{"model": "image classifier", "dataset": "capsule endoscopy frames (Kvasir-Capsule)", "train_examples": 42238, "image_size": 64, "crop_scale_min": 0.7, "horizontal_flip": true, "translate": 0.06, "rotation_deg": 10, "targets": ["finding"], "num_classes": 11, "arch": "resnext", "norm": "groupnorm", "activation": "relu", "weight_standardization": false, "channel_attention": "se", "drop_path": 0.2, "depths": [3, 3, 8, 3], "kernel_size": 3, "stem": "deep", "avg_pool_shortcut": false, "widths": [192, 336, 576, 1024], "loss": "cross_entropy", "init": "torch_default", "residual_init": "none", "optimizer": "soap", "beta2": 0.99, "lr": 0.0043, "beta1": 0.95, "shampoo_beta": 0.95, "eps": 1e-08, "precondition_frequency": 50, "max_precond_dim": 512, "merge_dims": true, "one_sided": false, "adamw_lr_other_params": 0.002, "steps": 5600, "batch_size": 48, "epochs": 6.4, "lr_schedule": "cosine", "final_lr_fraction": 0, "warmup_steps": 110, "weight_decay": 0.3, "adamw_weight_decay_other_params": 0}
Rows from block 14, named by matrix and row number. Each number is 50 + 15 x the weight over its row's rms, rounded and kept within 0 to 99. All counts start at 0. After the name is the row's rms in percent of the matrix's.
# short0: shortcut pointwise conv, stride 2 (model.blocks.14.short.0.weight, 1024x576x1x1), inputs 166-248
short0.693 093:62 22 22 35 49 35 43 24 57 42 33 35 41 44 21 42 36 35 46 40 62 63 24 37 42 50 60 65 44 59 05 19 50 36 49 39 52 36 52 32 30 39 61 58 34 50 42 46 80 55 45 50 26 47 61 44 31 57 52 20 71 38 41 47 38 64 27 33 07 58 24 65 58 38 67 21 39 58 28 62 50 57 45
short0.694 100:55 10 17 43 39 41 49 07 35 47 60 37 62 72 32 49 50 68 77 38 29 59 58 39 30 62 57 70 42 53 31 60 67 49 62 50 62 54 46 42 45 51 72 69 32 52 65 30 46 63 41 57 56 58 17 66 44 86 42 20 97 44 30 77 51 82 20 44 26 43 29 54 09 37 63 60 50 68 35 40 51 67 46
short0.695 177:35 15 61 57 07 16 53 35 40 54 55 24 51 68 57 52 28 50 62 47 37 39 43 67 42 05 58 47 57 42 36 65 58 42 55 39 61 59 50 40 05 56 55 51 49 54 44 50 52 06 50 52 59 17 51 40 40 25 06 37 46 33 11 52 54 34 51 52 38 51 51 58 35 59 52 46 46 73 15 56 63 44 37
short0.696 086:53 50 47 51 47 45 35 61 34 32 54 59 65 42 44 38 62 36 32 58 73 55 51 73 33 55 38 40 49 72 48 44 37 51 32 60 69 37 30 50 33 33 67 65 42 44 42 67 59 57 46 57 50 64 59 49 45 76 49 36 68 65 44 79 59 81 75 42 42 36 43 76 25 63 42 55 81 30 50 59 73 53 58
short0.697 093:47 16 29 28 39 41 55 12 29 61 38 26 71 47 38 71 36 38 21 49 49 72 44 53 22 33 32 62 49 67 36 33 50 51 56 43 73 31 52 53 39 58 56 82 53 69 54 33 63 33 58 61 41 36 89 76 43 40 33 43 61 33 44 60 61 32 64 58 27 41 38 55 27 52 48 54 55 46 30 38 52 55 41
short0.698 130:58 72 59 52 59 65 25 64 33 41 28 60 33 61 31 41 58 27 36 51 78 65 45 71 32 61 33 39 27 88 29 54 50 42 52 54 35 32 41 54 65 29 27 48 34 49 54 50 55 62 42 28 63 58 82 46 43 67 59 16 60 68 65 36 40 58 69 48 26 45 40 36 37 51 56 21 55 51 83 41 61 53 38
short0.699 091:36 41 27 49 36 58 61 28 61 46 40 32 74 49 26 23 55 29 59 52 68 62 39 30 31 59 66 41 59 33 41 33 40 40 52 40 18 31 53 60 61 50 61 60 19 42 44 52 42 40 40 45 33 61 31 69 43 27 40 42 22 50 83 36 48 32 19 57 62 56 63 44 61 43 37 36 68 58 68 48 22 51 38
short0.700 087:47 42 32 47 39 44 40 39 77 42 29 28 60 52 35 48 49 55 47 49 64 46 57 39 35 57 70 35 60 29 34 53 55 45 55 36 42 35 56 50 47 62 48 55 27 34 51 38 54 42 57 37 44 63 08 44 31 41 40 38 41 21 67 71 65 44 19 69 47 55 44 36 62 42 64 27 71 46 71 48 36 60 55
short0.701 098:42 51 49 59 52 29 66 50 49 68 66 62 42 68 50 57 42 47 70 35 48 69 29 31 61 35 60 60 59 66 31 70 64 52 71 50 59 54 66 55 18 35 60 74 50 52 45 46 67 42 47 64 60 57 48 66 38 66 51 40 76 49 25 77 55 69 55 39 11 71 29 59 43 41 39 70 46 67 54 68 46 51 48
short0.702 085:65 45 10 57 37 38 54 41 47 70 54 37 43 69 45 66 51 52 58 35 37 60 37 11 68 40 53 58 52 54 20 87 62 24 68 64 47 37 59 55 18 37 33 42 50 51 42 46 77 45 50 58 65 62 29 67 29 76 37 28 69 38 23 69 54 71 66 22 00 63 28 55 49 61 29 70 38 60 63 55 28 39 69
short0.703 200:22 09 58 44 11 18 43 32 41 56 61 37 50 57 52 50 33 39 56 46 47 51 36 60 45 05 64 49 57 45 46 66 45 38 43 52 65 51 35 42 11 48 36 44 49 44 48 49 62 11 48 47 60 18 55 55 35 35 13 51 53 30 20 54 51 47 51 43 43 48 50 64 36 50 42 48 33 59 16 47 55 45 37
short0.704 085:49 54 33 53 51 54 12 63 37 51 40 62 50 30 50 60 66 31 32 47 44 43 67 59 42 53 58 27 48 54 34 38 35 73 48 47 46 20 47 45 46 34 63 56 35 15 37 76 43 57 41 54 44 59 38 35 50 43 53 30 54 69 48 50 49 33 25 49 43 54 56 65 46 51 56 41 52 23 60 40 47 35 52
short0.705 101:53 12 87 50 40 11 44 23 47 48 35 20 52 40 23 67 38 59 58 64 17 44 55 88 45 55 53 25 47 12 34 19 47 36 44 63 69 52 53 60 20 65 39 37 80 55 59 45 41 44 71 51 59 54 64 22 47 22 30 39 36 43 52 68 76 27 70 37 50 57 61 51 00 44 58 85 40 38 08 47 65 51 31
short0.706 090:35 45 36 42 47 43 38 40 45 74 29 53 30 29 37 51 53 42 42 72 69 75 40 38 30 41 44 67 60 48 27 39 19 36 40 64 75 60 43 41 45 56 40 52 34 57 46 44 63 50 51 74 54 46 77 59 33 40 46 25 36 41 46 74 61 40 21 38 25 45 52 34 39 35 34 50 46 33 52 49 22 32 58
short0.707 090:54 61 42 61 56 63 23 69 46 34 38 65 56 28 79 57 64 35 50 57 46 40 57 46 65 51 32 15 55 53 61 34 53 57 45 71 21 57 34 48 62 36 36 49 76 75 64 62 52 46 54 51 45 63 72 39 46 57 56 59 66 62 58 48 61 60 72 52 72 46 41 69 52 69 44 45 64 32 54 27 31 39 43
short0.708 094:55 57 59 56 51 34 50 60 68 55 58 39 60 55 56 62 46 60 57 58 55 78 48 55 40 55 37 54 67 31 30 59 40 48 55 57 45 54 58 42 40 49 42 45 64 62 58 65 67 49 54 48 52 53 66 59 45 36 51 37 28 64 57 79 63 06 52 42 11 57 37 51 55 62 53 53 46 45 44 83 44 52 36
short0.709 102:53 61 68 62 60 62 79 61 52 63 65 67 63 59 56 49 56 58 78 69 51 84 51 51 34 33 39 55 68 39 22 50 57 35 68 55 72 57 61 43 45 57 70 64 13 63 37 45 58 45 48 61 67 36 78 67 41 28 61 29 37 31 40 61 56 09 39 46 16 67 26 43 51 47 40 53 41 51 32 83 50 50 34
short0.710 090:46 58 36 40 52 59 39 67 25 57 40 75 48 39 35 64 73 19 44 53 27 56 53 66 18 46 52 52 37 67 26 47 26 34 40 44 31 18 42 53 60 47 37 71 61 32 30 45 63 52 53 41 50 53 59 56 36 33 55 19 46 67 55 48 62 39 40 61 26 39 57 49 26 55 47 40 52 31 62 31 56 61 45
short0.711 098:62 05 44 28 42 31 76 12 66 26 74 18 82 44 59 56 49 74 49 43 60 47 59 60 35 56 88 43 30 18 65 48 47 44 50 57 36 52 42 57 41 68 33 66 52 67 70 66 55 45 47 27 57 53 34 43 52 29 38 65 34 34 59 34 67 30 49 55 60 50 54 74 67 42 68 34 56 57 01 43 58 75 44
short0.712 089:50 62 40 55 55 62 35 74 39 46 40 73 40 19 41 92 81 37 45 43 54 55 66 61 72 39 47 62 42 64 45 39 33 64 35 54 51 45 43 59 53 53 41 60 26 23 50 54 52 51 43 49 38 51 80 43 49 52 60 34 47 66 40 65 58 47 60 63 59 56 48 62 29 60 56 59 51 31 54 61 45 48 49
short0.713 085:51 60 57 54 50 68 40 63 45 50 30 70 55 49 56 43 88 40 38 52 53 81 42 48 41 53 46 55 19 72 22 48 22 25 33 57 57 35 40 61 63 45 65 53 52 30 45 68 55 62 46 44 66 50 66 49 42 69 54 28 67 54 50 39 30 60 51 53 43 28 39 32 38 53 41 38 53 36 60 46 43 81 55
short0.714 104:54 50 50 43 54 40 50 59 53 47 44 48 55 40 41 44 50 40 46 55 39 51 59 49 34 68 71 34 41 51 21 43 32 37 38 34 40 25 39 51 49 37 48 68 23 20 38 55 41 62 37 50 36 63 26 62 41 55 56 20 60 71 61 50 32 53 39 57 33 44 78 48 42 42 39 54 38 32 57 44 46 42 42
short0.715 173:65 83 71 47 69 71 25 79 39 39 38 68 43 63 38 49 60 36 31 48 74 63 56 79 47 70 45 31 27 90 43 52 49 43 49 59 26 31 44 50 73 34 32 45 54 51 65 55 53 70 56 28 51 66 83 32 52 66 69 37 64 65 72 32 43 62 64 52 44 42 45 36 47 62 52 28 64 58 91 39 66 61 49
short0.716 088:54 62 49 46 55 50 20 55 46 30 28 57 58 64 48 55 51 25 38 56 54 47 60 53 23 50 34 36 28 73 25 48 34 29 43 50 55 42 34 51 50 27 50 55 25 54 44 78 49 50 53 25 52 44 59 46 23 50 53 16 47 63 49 33 42 43 63 28 24 35 24 57 58 46 41 26 57 55 67 44 46 46 47
short0.717 083:44 29 26 42 37 43 23 25 53 52 62 49 31 22 42 80 49 31 22 50 39 49 27 32 00 41 41 42 49 60 36 42 15 28 30 50 63 50 38 50 55 56 66 36 52 34 40 66 33 48 43 45 46 39 58 70 36 55 41 28 48 35 34 44 95 53 74 58 48 51 57 79 21 63 48 39 66 37 46 61 33 63 61
short0.718 091:45 64 40 53 54 49 15 65 24 38 30 63 51 46 33 58 67 31 43 42 70 62 51 61 27 50 54 23 36 69 23 48 33 49 41 60 52 57 35 58 47 40 20 49 30 40 46 63 45 57 37 43 61 56 76 31 31 49 55 18 42 62 45 49 37 47 47 46 31 46 37 47 23 66 46 20 55 46 61 50 47 46 38
short0.719 084:35 51 32 57 49 44 43 47 19 56 59 62 67 45 34 55 50 41 36 46 59 58 66 39 50 42 42 51 51 61 09 63 35 32 42 55 65 77 25 59 37 43 48 52 57 61 31 49 54 51 48 59 60 56 62 64 18 55 49 38 54 74 42 70 60 43 72 59 13 45 74 49 17 72 35 65 61 42 57 44 32 35 54
short0.720 080:45 44 13 41 36 38 29 56 27 49 58 55 53 53 50 43 98 35 56 32 35 77 31 55 38 38 42 44 34 65 40 65 31 46 38 58 62 64 49 34 40 49 63 49 48 43 55 31 70 42 45 53 64 52 74 57 50 37 40 25 46 62 39 54 40 38 64 54 53 51 49 55 29 25 52 45 59 37 41 52 43 50 17
short0.721 088:58 57 49 37 56 52 19 49 33 56 38 37 65 60 41 29 48 47 14 57 78 68 64 59 31 66 39 34 27 84 57 49 33 51 34 51 35 10 37 62 57 32 34 35 54 36 45 42 61 68 44 49 61 59 81 50 45 59 55 45 61 50 55 48 40 55 53 68 62 26 59 42 14 50 44 45 66 35 65 46 47 50 43
short0.722 095:30 70 80 51 56 48 52 71 59 71 54 68 57 38 22 71 64 62 65 52 37 53 48 84 58 35 21 71 72 36 35 24 35 37 33 43 64 29 42 41 32 63 68 50 42 36 38 45 43 48 53 85 53 44 72 62 56 26 59 49 38 68 52 54 65 33 48 29 24 47 58 48 47 30 46 58 40 53 61 41 76 69 77
short0.723 092:43 33 49 59 33 30 52 22 41 66 69 14 47 61 54 58 30 52 49 63 60 63 26 28 68 38 73 47 59 50 44 69 48 33 65 59 59 72 64 49 27 58 52 45 59 77 52 50 68 33 54 51 62 44 39 37 48 44 31 41 36 52 40 88 71 43 75 30 19 71 34 81 40 54 53 93 46 59 63 70 38 51 61
short0.724 094:40 31 64 29 49 37 49 38 45 43 56 38 47 41 46 76 65 38 41 54 67 54 73 62 32 66 70 41 36 28 43 85 38 44 31 67 77 63 46 43 11 54 26 37 62 73 50 39 59 49 58 39 77 71 61 56 26 15 45 39 17 53 71 68 65 23 49 36 44 37 59 61 40 62 58 61 48 56 11 49 51 36 43
short0.725 232:21 18 16 54 15 27 57 26 51 54 52 30 53 33 53 48 36 48 57 57 40 58 40 26 41 10 49 56 64 48 42 46 35 46 44 41 70 60 39 39 23 56 66 50 44 46 31 42 51 14 40 63 48 20 68 55 36 36 17 51 47 45 22 64 56 45 45 50 43 53 47 63 43 46 47 67 45 34 20 55 26 35 50
short0.726 086:44 58 40 45 48 46 22 60 51 68 61 43 63 24 49 66 56 39 26 50 55 37 55 50 50 45 34 50 53 76 44 50 38 55 41 73 41 32 42 52 37 33 73 44 51 55 55 55 49 48 49 58 44 46 76 54 38 37 50 27 49 45 60 49 52 34 61 57 30 58 67 89 38 68 57 61 56 37 61 46 39 36 56
short0.727 155:32 43 50 51 09 32 64 40 58 45 31 50 50 50 57 48 31 47 59 65 56 48 57 56 44 11 57 53 46 70 33 51 37 38 51 59 55 52 47 44 25 58 58 59 42 51 58 46 45 00 43 57 61 22 80 53 45 35 05 43 30 41 38 58 55 33 46 58 38 55 60 47 58 47 60 63 47 50 56 64 42 49 42
short0.728 101:69 15 74 16 47 15 61 24 62 22 45 18 68 58 43 49 43 60 43 58 37 46 46 82 35 58 59 31 41 13 38 55 59 57 40 49 56 61 36 32 11 54 26 46 72 68 60 67 40 51 52 32 52 57 38 23 39 24 43 47 24 40 52 52 54 21 77 38 62 35 65 46 14 54 58 50 48 64 00 28 74 53 41
short0.729 086:44 57 43 68 53 51 37 64 35 47 20 61 42 40 37 50 63 34 42 48 42 77 50 69 14 48 28 50 45 58 14 43 34 39 44 43 51 45 42 36 42 37 47 45 28 56 25 51 66 57 47 46 44 52 62 31 40 48 56 21 51 70 47 44 55 56 69 34 27 52 48 56 27 79 39 52 52 37 59 63 51 51 45
short0.730 098:42 17 69 37 46 38 27 24 40 57 45 50 61 34 34 56 53 33 43 50 76 69 63 58 26 61 57 58 62 40 29 51 14 39 26 44 74 56 40 36 26 42 37 55 39 46 36 63 49 54 49 61 68 73 54 54 27 38 43 39 42 36 68 70 56 38 53 39 34 51 37 84 29 74 58 73 29 55 10 45 45 50 47
short0.731 106:27 61 00 49 49 46 63 69 29 65 65 60 35 48 59 55 51 27 57 78 26 95 40 55 21 49 25 47 61 39 55 77 30 56 36 55 76 64 64 39 37 46 46 49 15 48 34 73 77 51 40 53 87 42 99 59 62 34 54 42 17 50 34 61 54 37 28 59 44 49 64 38 20 49 42 37 69 23 45 42 45 62 59
short0.732 100:57 22 79 27 46 15 55 36 56 33 37 28 49 63 35 59 52 57 42 43 40 47 45 85 26 63 58 46 43 25 24 54 56 45 41 62 65 59 42 34 03 51 27 45 45 50 52 57 31 51 51 33 67 62 46 48 35 15 39 34 36 39 69 53 58 29 60 33 35 43 37 54 16 58 57 35 40 71 00 43 73 44 48
short0.733 090:53 52 15 41 37 46 26 43 35 44 57 47 20 58 26 37 45 38 38 50 38 63 25 12 28 42 31 55 41 57 17 55 47 36 56 48 58 25 43 55 25 51 32 35 25 28 55 71 59 43 42 54 44 53 28 66 19 66 38 08 52 29 47 59 57 62 59 66 23 42 35 54 34 63 42 54 47 59 63 37 12 45 66
short0.734 094:54 68 70 51 58 61 44 67 43 38 53 61 45 60 61 48 71 45 17 57 67 56 56 74 50 60 49 22 26 69 44 54 42 40 37 66 26 22 34 55 57 23 13 54 57 38 66 57 50 62 55 26 51 61 69 56 46 53 59 48 47 78 66 36 51 36 71 47 48 51 50 30 26 51 50 34 57 53 73 44 63 71 86
short0.735 109:33 37 83 54 49 12 59 44 56 54 42 37 56 20 29 62 54 59 67 44 45 43 46 77 25 60 45 55 76 18 45 44 01 43 25 62 68 59 54 50 00 50 39 36 58 55 33 46 29 54 48 66 64 68 48 40 45 32 42 55 30 57 72 65 48 26 31 40 40 46 58 52 22 66 41 76 60 39 06 65 60 44 35
short0.736 089:57 52 81 35 49 55 33 59 25 39 27 49 54 46 54 63 67 30 27 53 54 61 44 83 38 41 31 56 41 72 32 49 36 50 34 42 47 57 36 48 51 36 34 55 29 46 32 54 54 44 33 47 44 46 72 55 50 53 48 30 62 70 51 58 32 48 83 39 39 43 51 61 27 58 50 27 62 46 54 57 74 42 53
short0.737 089:77 43 60 30 62 45 53 37 59 40 46 50 35 56 46 30 47 48 27 33 51 70 33 31 29 61 65 29 26 74 53 55 49 39 52 56 56 45 59 62 50 51 34 66 43 23 59 67 78 58 32 22 44 60 33 69 29 74 58 55 73 38 56 32 42 69 57 60 41 47 46 63 50 33 06 39 45 56 32 56 45 44 38
short0.738 093:57 45 10 57 51 51 47 42 37 49 51 47 28 56 36 39 50 36 42 35 55 74 52 00 31 39 30 56 36 70 30 70 52 38 55 36 33 28 44 50 33 34 56 39 52 37 44 62 62 51 23 46 59 41 24 54 44 81 48 30 58 46 24 34 44 74 69 33 36 47 42 40 42 61 33 54 56 46 58 36 00 40 85
short0.739 103:61 38 74 39 46 75 85 09 64 58 38 20 58 18 45 59 61 26 61 52 63 79 57 48 52 72 71 68 54 52 69 35 18 48 29 44 64 30 60 35 80 37 42 57 40 61 51 74 61 49 50 68 31 74 63 54 68 42 36 58 47 52 91 66 71 52 56 65 74 52 85 67 59 55 45 51 53 35 61 60 39 73 57
short0.740 094:32 57 31 65 50 33 33 66 81 56 34 76 47 56 55 46 53 44 18 28 60 51 45 47 39 36 51 48 48 50 48 51 67 32 53 11 23 57 41 50 21 47 53 70 51 19 25 25 70 52 34 46 62 59 52 57 42 73 56 63 68 36 39 17 13 69 32 58 32 47 44 38 52 70 49 32 60 39 59 34 46 47 52
short0.741 095:53 47 63 42 48 43 45 46 55 28 51 62 37 41 35 50 88 53 44 71 48 56 46 66 41 44 42 36 39 70 39 37 21 56 41 44 48 54 36 30 42 63 62 53 29 71 40 85 62 49 62 46 47 51 66 51 45 66 44 35 64 52 56 42 73 68 49 57 45 45 40 56 21 69 65 30 39 47 63 39 55 79 37
short0.742 087:46 44 28 51 38 44 47 40 71 52 27 38 69 58 32 33 64 53 51 37 65 66 45 31 31 62 41 44 60 40 35 63 50 48 48 46 51 37 57 46 48 45 48 37 29 37 54 41 47 46 48 43 56 68 11 64 33 39 44 37 25 29 70 40 29 41 26 50 47 46 46 33 62 41 59 39 62 53 69 44 26 49 37
short0.743 180:28 27 55 48 08 28 38 42 49 39 41 34 56 54 42 48 28 30 60 49 31 44 36 63 42 06 55 38 40 35 29 51 54 41 48 41 63 64 40 41 33 50 47 37 40 54 46 38 39 07 50 49 40 11 57 34 41 27 07 42 49 50 24 56 50 42 54 45 46 48 53 38 51 49 47 47 51 52 34 46 54 36 31
short0.744 100:41 70 76 59 62 52 48 70 45 58 46 73 57 47 41 44 60 68 82 67 42 69 45 61 47 44 19 79 61 40 42 38 67 44 47 26 80 57 46 53 29 61 74 60 45 31 34 40 64 57 40 60 50 54 72 57 38 21 65 48 43 69 39 51 48 31 65 53 42 41 48 52 30 34 33 43 40 53 56 37 64 77 67
short0.745 084:48 45 32 59 47 51 33 47 30 42 50 40 44 39 45 67 64 32 84 75 76 52 67 46 29 54 31 44 67 66 62 52 38 44 56 49 78 53 43 55 45 65 66 75 43 24 37 60 48 55 46 64 75 47 60 82 65 47 48 45 47 74 45 44 53 44 93 67 38 56 55 65 32 83 65 52 64 51 56 53 39 48 66
short0.746 080:58 41 37 25 41 47 25 52 41 64 66 40 60 43 47 78 60 41 34 53 58 71 31 65 23 43 48 74 63 76 50 52 40 55 41 45 70 47 58 33 46 41 64 53 26 36 19 50 73 46 36 60 51 47 91 93 61 22 41 41 47 36 48 62 40 24 72 58 66 52 55 57 36 48 61 68 79 19 52 29 60 71 68
short0.747 101:58 34 24 56 41 52 41 41 53 46 38 43 54 64 36 33 49 41 42 42 57 47 60 46 35 55 51 52 43 72 49 74 40 37 49 42 55 41 41 36 47 48 71 64 39 57 49 55 53 60 51 41 65 58 34 75 34 93 38 46 88 71 33 66 46 71 58 52 40 42 39 61 18 52 41 50 37 41 41 44 35 56 31
short0.748 094:43 20 30 56 38 28 80 16 67 55 56 22 61 54 42 41 29 57 76 51 56 83 47 48 33 36 49 50 61 35 24 50 43 57 56 62 73 52 49 45 23 53 67 67 20 31 50 48 64 36 34 56 42 43 64 55 32 23 39 27 31 25 37 69 55 25 37 47 25 50 56 58 50 55 53 75 45 47 20 59 42 67 25
short0.749 105:69 39 41 52 54 42 75 37 53 52 32 43 58 64 54 29 59 58 43 33 47 88 50 65 43 63 55 54 73 65 45 66 51 34 64 38 50 67 51 73 37 24 30 72 48 34 33 50 77 59 26 33 45 55 83 72 25 78 51 34 69 53 44 63 29 66 78 81 37 59 46 51 35 52 66 45 42 51 46 69 57 67 40
short0.750 111:58 63 61 66 50 59 68 66 58 36 54 63 62 49 69 68 42 67 33 58 56 38 72 65 61 54 52 28 55 57 71 46 49 53 55 53 35 87 46 59 62 43 78 64 75 79 72 54 49 53 75 50 58 54 76 58 68 54 51 79 48 37 57 44 53 40 52 62 69 53 64 64 54 65 65 44 75 48 62 50 34 45 64
short0.751 102:32 59 50 63 44 63 75 58 55 24 51 48 62 49 72 76 39 66 40 58 77 39 62 66 56 45 48 01 52 56 85 48 69 54 59 53 45 74 52 60 71 33 64 48 81 70 44 39 65 44 54 57 63 53 76 41 81 44 46 81 57 36 53 46 46 41 44 48 81 58 57 62 55 63 69 46 55 65 59 37 56 56 75
short0.752 088:56 54 47 73 57 49 24 53 38 32 59 43 30 46 40 55 51 44 40 58 64 59 49 58 21 60 28 36 56 85 35 52 35 40 58 51 31 27 49 56 48 37 61 42 43 30 51 48 61 65 50 39 54 68 83 32 22 56 54 25 67 56 54 35 42 47 85 48 30 67 55 59 26 77 50 54 56 43 60 84 43 62 61
short0.753 086:40 53 35 46 43 57 35 58 41 57 37 55 56 46 26 50 86 53 38 61 74 67 57 51 20 51 52 47 48 57 25 54 32 40 42 64 60 44 28 69 39 47 51 47 50 45 37 51 67 54 34 50 76 64 68 57 33 50 45 28 58 53 55 56 44 44 66 54 28 47 56 50 17 72 52 51 54 24 58 48 39 44 46
short0.754 093:42 16 40 26 50 37 48 27 55 49 46 45 74 23 30 69 68 21 27 30 72 67 57 46 25 64 52 19 41 45 34 54 21 57 26 68 60 49 22 35 27 60 19 52 35 68 59 46 67 54 53 57 40 64 65 56 35 17 48 35 12 26 63 85 84 11 46 63 48 45 31 64 28 46 31 56 43 34 13 37 38 62 41
short0.755 087:42 24 14 48 45 43 36 11 63 48 38 19 49 40 44 17 58 26 47 48 68 62 35 34 08 62 36 43 63 24 31 39 32 35 52 41 51 51 50 27 42 51 68 58 25 46 22 52 52 63 34 76 46 73 42 64 25 33 44 37 27 43 59 55 45 20 40 30 34 57 34 59 21 52 41 70 35 34 42 52 09 29 41
short0.756 089:44 51 30 35 48 55 47 60 43 47 36 56 64 52 55 24 76 43 23 52 89 81 40 61 31 46 32 35 46 55 47 48 41 49 50 58 45 44 47 51 51 42 50 60 62 40 29 47 77 50 41 35 61 43 74 42 28 45 48 49 30 69 41 73 30 20 53 50 33 53 22 33 34 45 62 51 38 47 46 56 56 74 34
short0.757 095:42 56 38 54 48 73 61 43 58 38 41 39 59 60 53 57 33 41 55 57 57 86 56 34 68 59 41 60 54 48 69 37 55 45 70 48 28 63 64 52 69 47 66 21 41 68 45 57 73 40 47 59 20 42 68 27 72 44 47 63 38 21 77 57 55 42 31 35 63 56 65 62 85 51 63 54 61 69 73 67 42 65 80
short0.758 094:42 69 90 46 54 51 60 72 53 52 68 71 47 52 45 65 51 32 44 70 49 21 53 64 35 39 64 36 74 58 47 56 29 39 40 69 46 37 37 58 25 48 31 42 54 33 58 46 40 50 45 53 31 68 73 46 34 58 56 39 66 38 52 80 46 61 45 53 29 54 60 64 69 58 50 61 43 66 44 51 54 45 64
short0.759 094:53 38 31 64 50 39 63 34 39 56 54 51 35 47 24 40 63 31 45 42 38 55 53 12 42 36 41 53 44 77 25 49 45 74 50 56 45 48 45 49 22 49 50 54 39 45 53 62 45 38 23 48 67 42 36 77 23 65 48 35 60 59 42 55 56 53 62 55 28 50 55 52 30 50 44 58 58 42 53 54 05 37 59
short0.760 097:40 22 36 26 47 41 47 34 46 48 54 44 72 36 33 74 41 25 29 36 66 54 59 36 30 61 61 41 60 51 28 45 34 46 47 99 35 40 38 44 39 48 34 60 42 82 66 35 71 57 60 63 50 61 67 62 31 30 47 43 20 31 57 69 83 28 42 47 50 54 27 91 32 37 54 62 60 37 17 45 32 54 32
short0.761 076:51 39 40 63 43 39 21 42 40 72 21 31 49 50 33 48 63 35 45 68 75 69 45 58 37 44 40 49 45 67 15 47 25 51 43 51 43 28 28 53 39 35 25 50 26 26 39 40 51 49 38 48 54 53 84 67 23 50 41 18 63 54 51 54 40 40 61 60 28 42 46 43 20 45 50 45 59 36 54 57 49 49 48
short0.762 098:62 50 34 64 45 39 58 42 28 62 48 42 52 73 50 53 49 49 60 25 29 67 40 30 58 43 52 57 49 66 35 92 62 46 70 50 42 36 53 42 25 36 24 48 52 50 52 50 76 59 48 53 78 52 26 64 62 72 46 41 80 60 30 45 42 87 55 38 32 61 47 50 14 67 32 50 47 59 65 46 35 29 66
short0.763 080:50 42 60 56 43 42 21 40 32 65 50 40 56 60 29 61 60 50 42 57 55 48 58 67 26 52 47 42 52 70 33 59 43 31 51 74 99 93 40 39 56 41 53 44 41 51 49 62 43 58 51 68 62 46 59 87 49 55 41 30 65 70 58 52 45 58 57 63 27 46 42 83 25 78 51 40 60 45 60 42 73 53 67
short0.764 088:34 56 62 42 48 70 49 37 62 34 49 49 69 62 46 71 37 70 46 59 77 66 58 61 47 50 59 55 41 46 59 44 72 45 70 40 25 52 55 38 67 25 52 33 65 79 58 63 54 40 68 40 49 47 55 24 77 39 49 56 57 30 65 47 46 47 51 50 62 56 64 69 74 47 59 37 62 68 71 47 57 54 47
short0.765 077:50 56 44 45 53 46 27 54 28 51 25 52 56 49 38 52 60 37 30 60 80 60 42 64 25 51 40 46 38 82 45 55 28 43 29 38 52 33 44 50 45 34 50 40 38 41 29 40 38 58 44 49 36 53 76 72 32 56 51 32 66 67 51 62 45 64 65 55 31 32 63 62 10 51 32 42 63 42 69 49 53 61 49
short0.766 092:57 66 50 51 57 65 47 78 34 43 63 76 47 30 35 44 95 30 41 68 29 26 61 75 54 47 56 52 38 74 55 62 37 51 45 52 58 53 35 55 44 32 39 34 34 40 41 22 28 59 48 44 41 51 90 36 66 45 63 54 49 69 38 59 45 47 59 52 62 45 49 41 08 61 46 60 49 23 54 52 57 33 42
short0.767 092:55 73 63 54 55 43 43 72 48 65 51 64 30 71 59 50 65 24 55 42 47 29 38 46 65 39 56 56 45 83 55 69 71 34 68 68 19 23 53 70 23 25 45 58 66 46 67 45 72 52 52 53 48 52 68 59 38 68 55 53 60 44 35 07 40 68 74 44 50 67 49 38 54 50 45 50 36 71 69 58 45 37 68
short0.768 106:55 28 49 40 23 21 31 51 25 44 51 57 69 35 54 53 35 28 52 43 30 56 46 70 21 27 53 56 59 50 45 25 47 36 46 35 70 53 24 40 36 50 49 51 35 71 50 69 45 38 53 70 17 36 93 38 46 47 22 37 41 21 19 53 36 42 67 54 60 40 48 48 42 41 74 59 67 39 16 34 47 53 44
short0.769 111:60 51 42 30 55 48 56 44 21 60 26 25 45 53 39 31 33 41 36 37 46 73 36 37 33 56 44 36 36 64 51 66 36 52 31 55 57 44 71 44 55 42 43 49 26 33 54 66 48 58 45 49 76 48 44 46 56 42 53 56 47 58 44 18 19 42 56 41 43 67 36 29 33 40 35 26 40 45 59 65 40 45 35
short0.770 080:62 32 36 39 37 41 48 26 24 61 36 09 29 42 55 49 39 46 47 34 43 64 31 50 21 38 70 55 49 59 36 49 13 53 38 53 64 66 47 58 45 44 37 46 38 40 57 68 47 44 44 48 47 43 56 54 52 47 34 44 41 67 30 45 32 36 51 33 54 61 56 28 21 60 58 43 44 29 48 71 47 20 26
short0.771 110:45 38 83 54 52 30 55 48 53 53 56 57 53 48 64 56 38 55 62 42 66 41 56 62 40 55 75 44 48 18 69 63 32 59 39 69 59 63 44 43 19 38 40 62 61 63 64 59 43 52 55 45 51 64 33 54 37 35 48 48 45 47 75 59 56 39 43 40 63 59 41 64 49 52 44 54 46 70 01 65 59 44 44
short0.772 127:53 67 43 50 61 57 36 69 35 36 40 63 59 44 30 62 70 54 20 57 60 45 62 59 50 56 43 26 40 73 24 45 42 25 44 66 29 13 59 62 53 49 32 51 49 36 59 44 49 61 42 40 43 49 70 43 26 40 64 29 49 63 41 38 45 27 58 55 39 46 46 64 20 50 56 50 69 39 47 60 57 34 45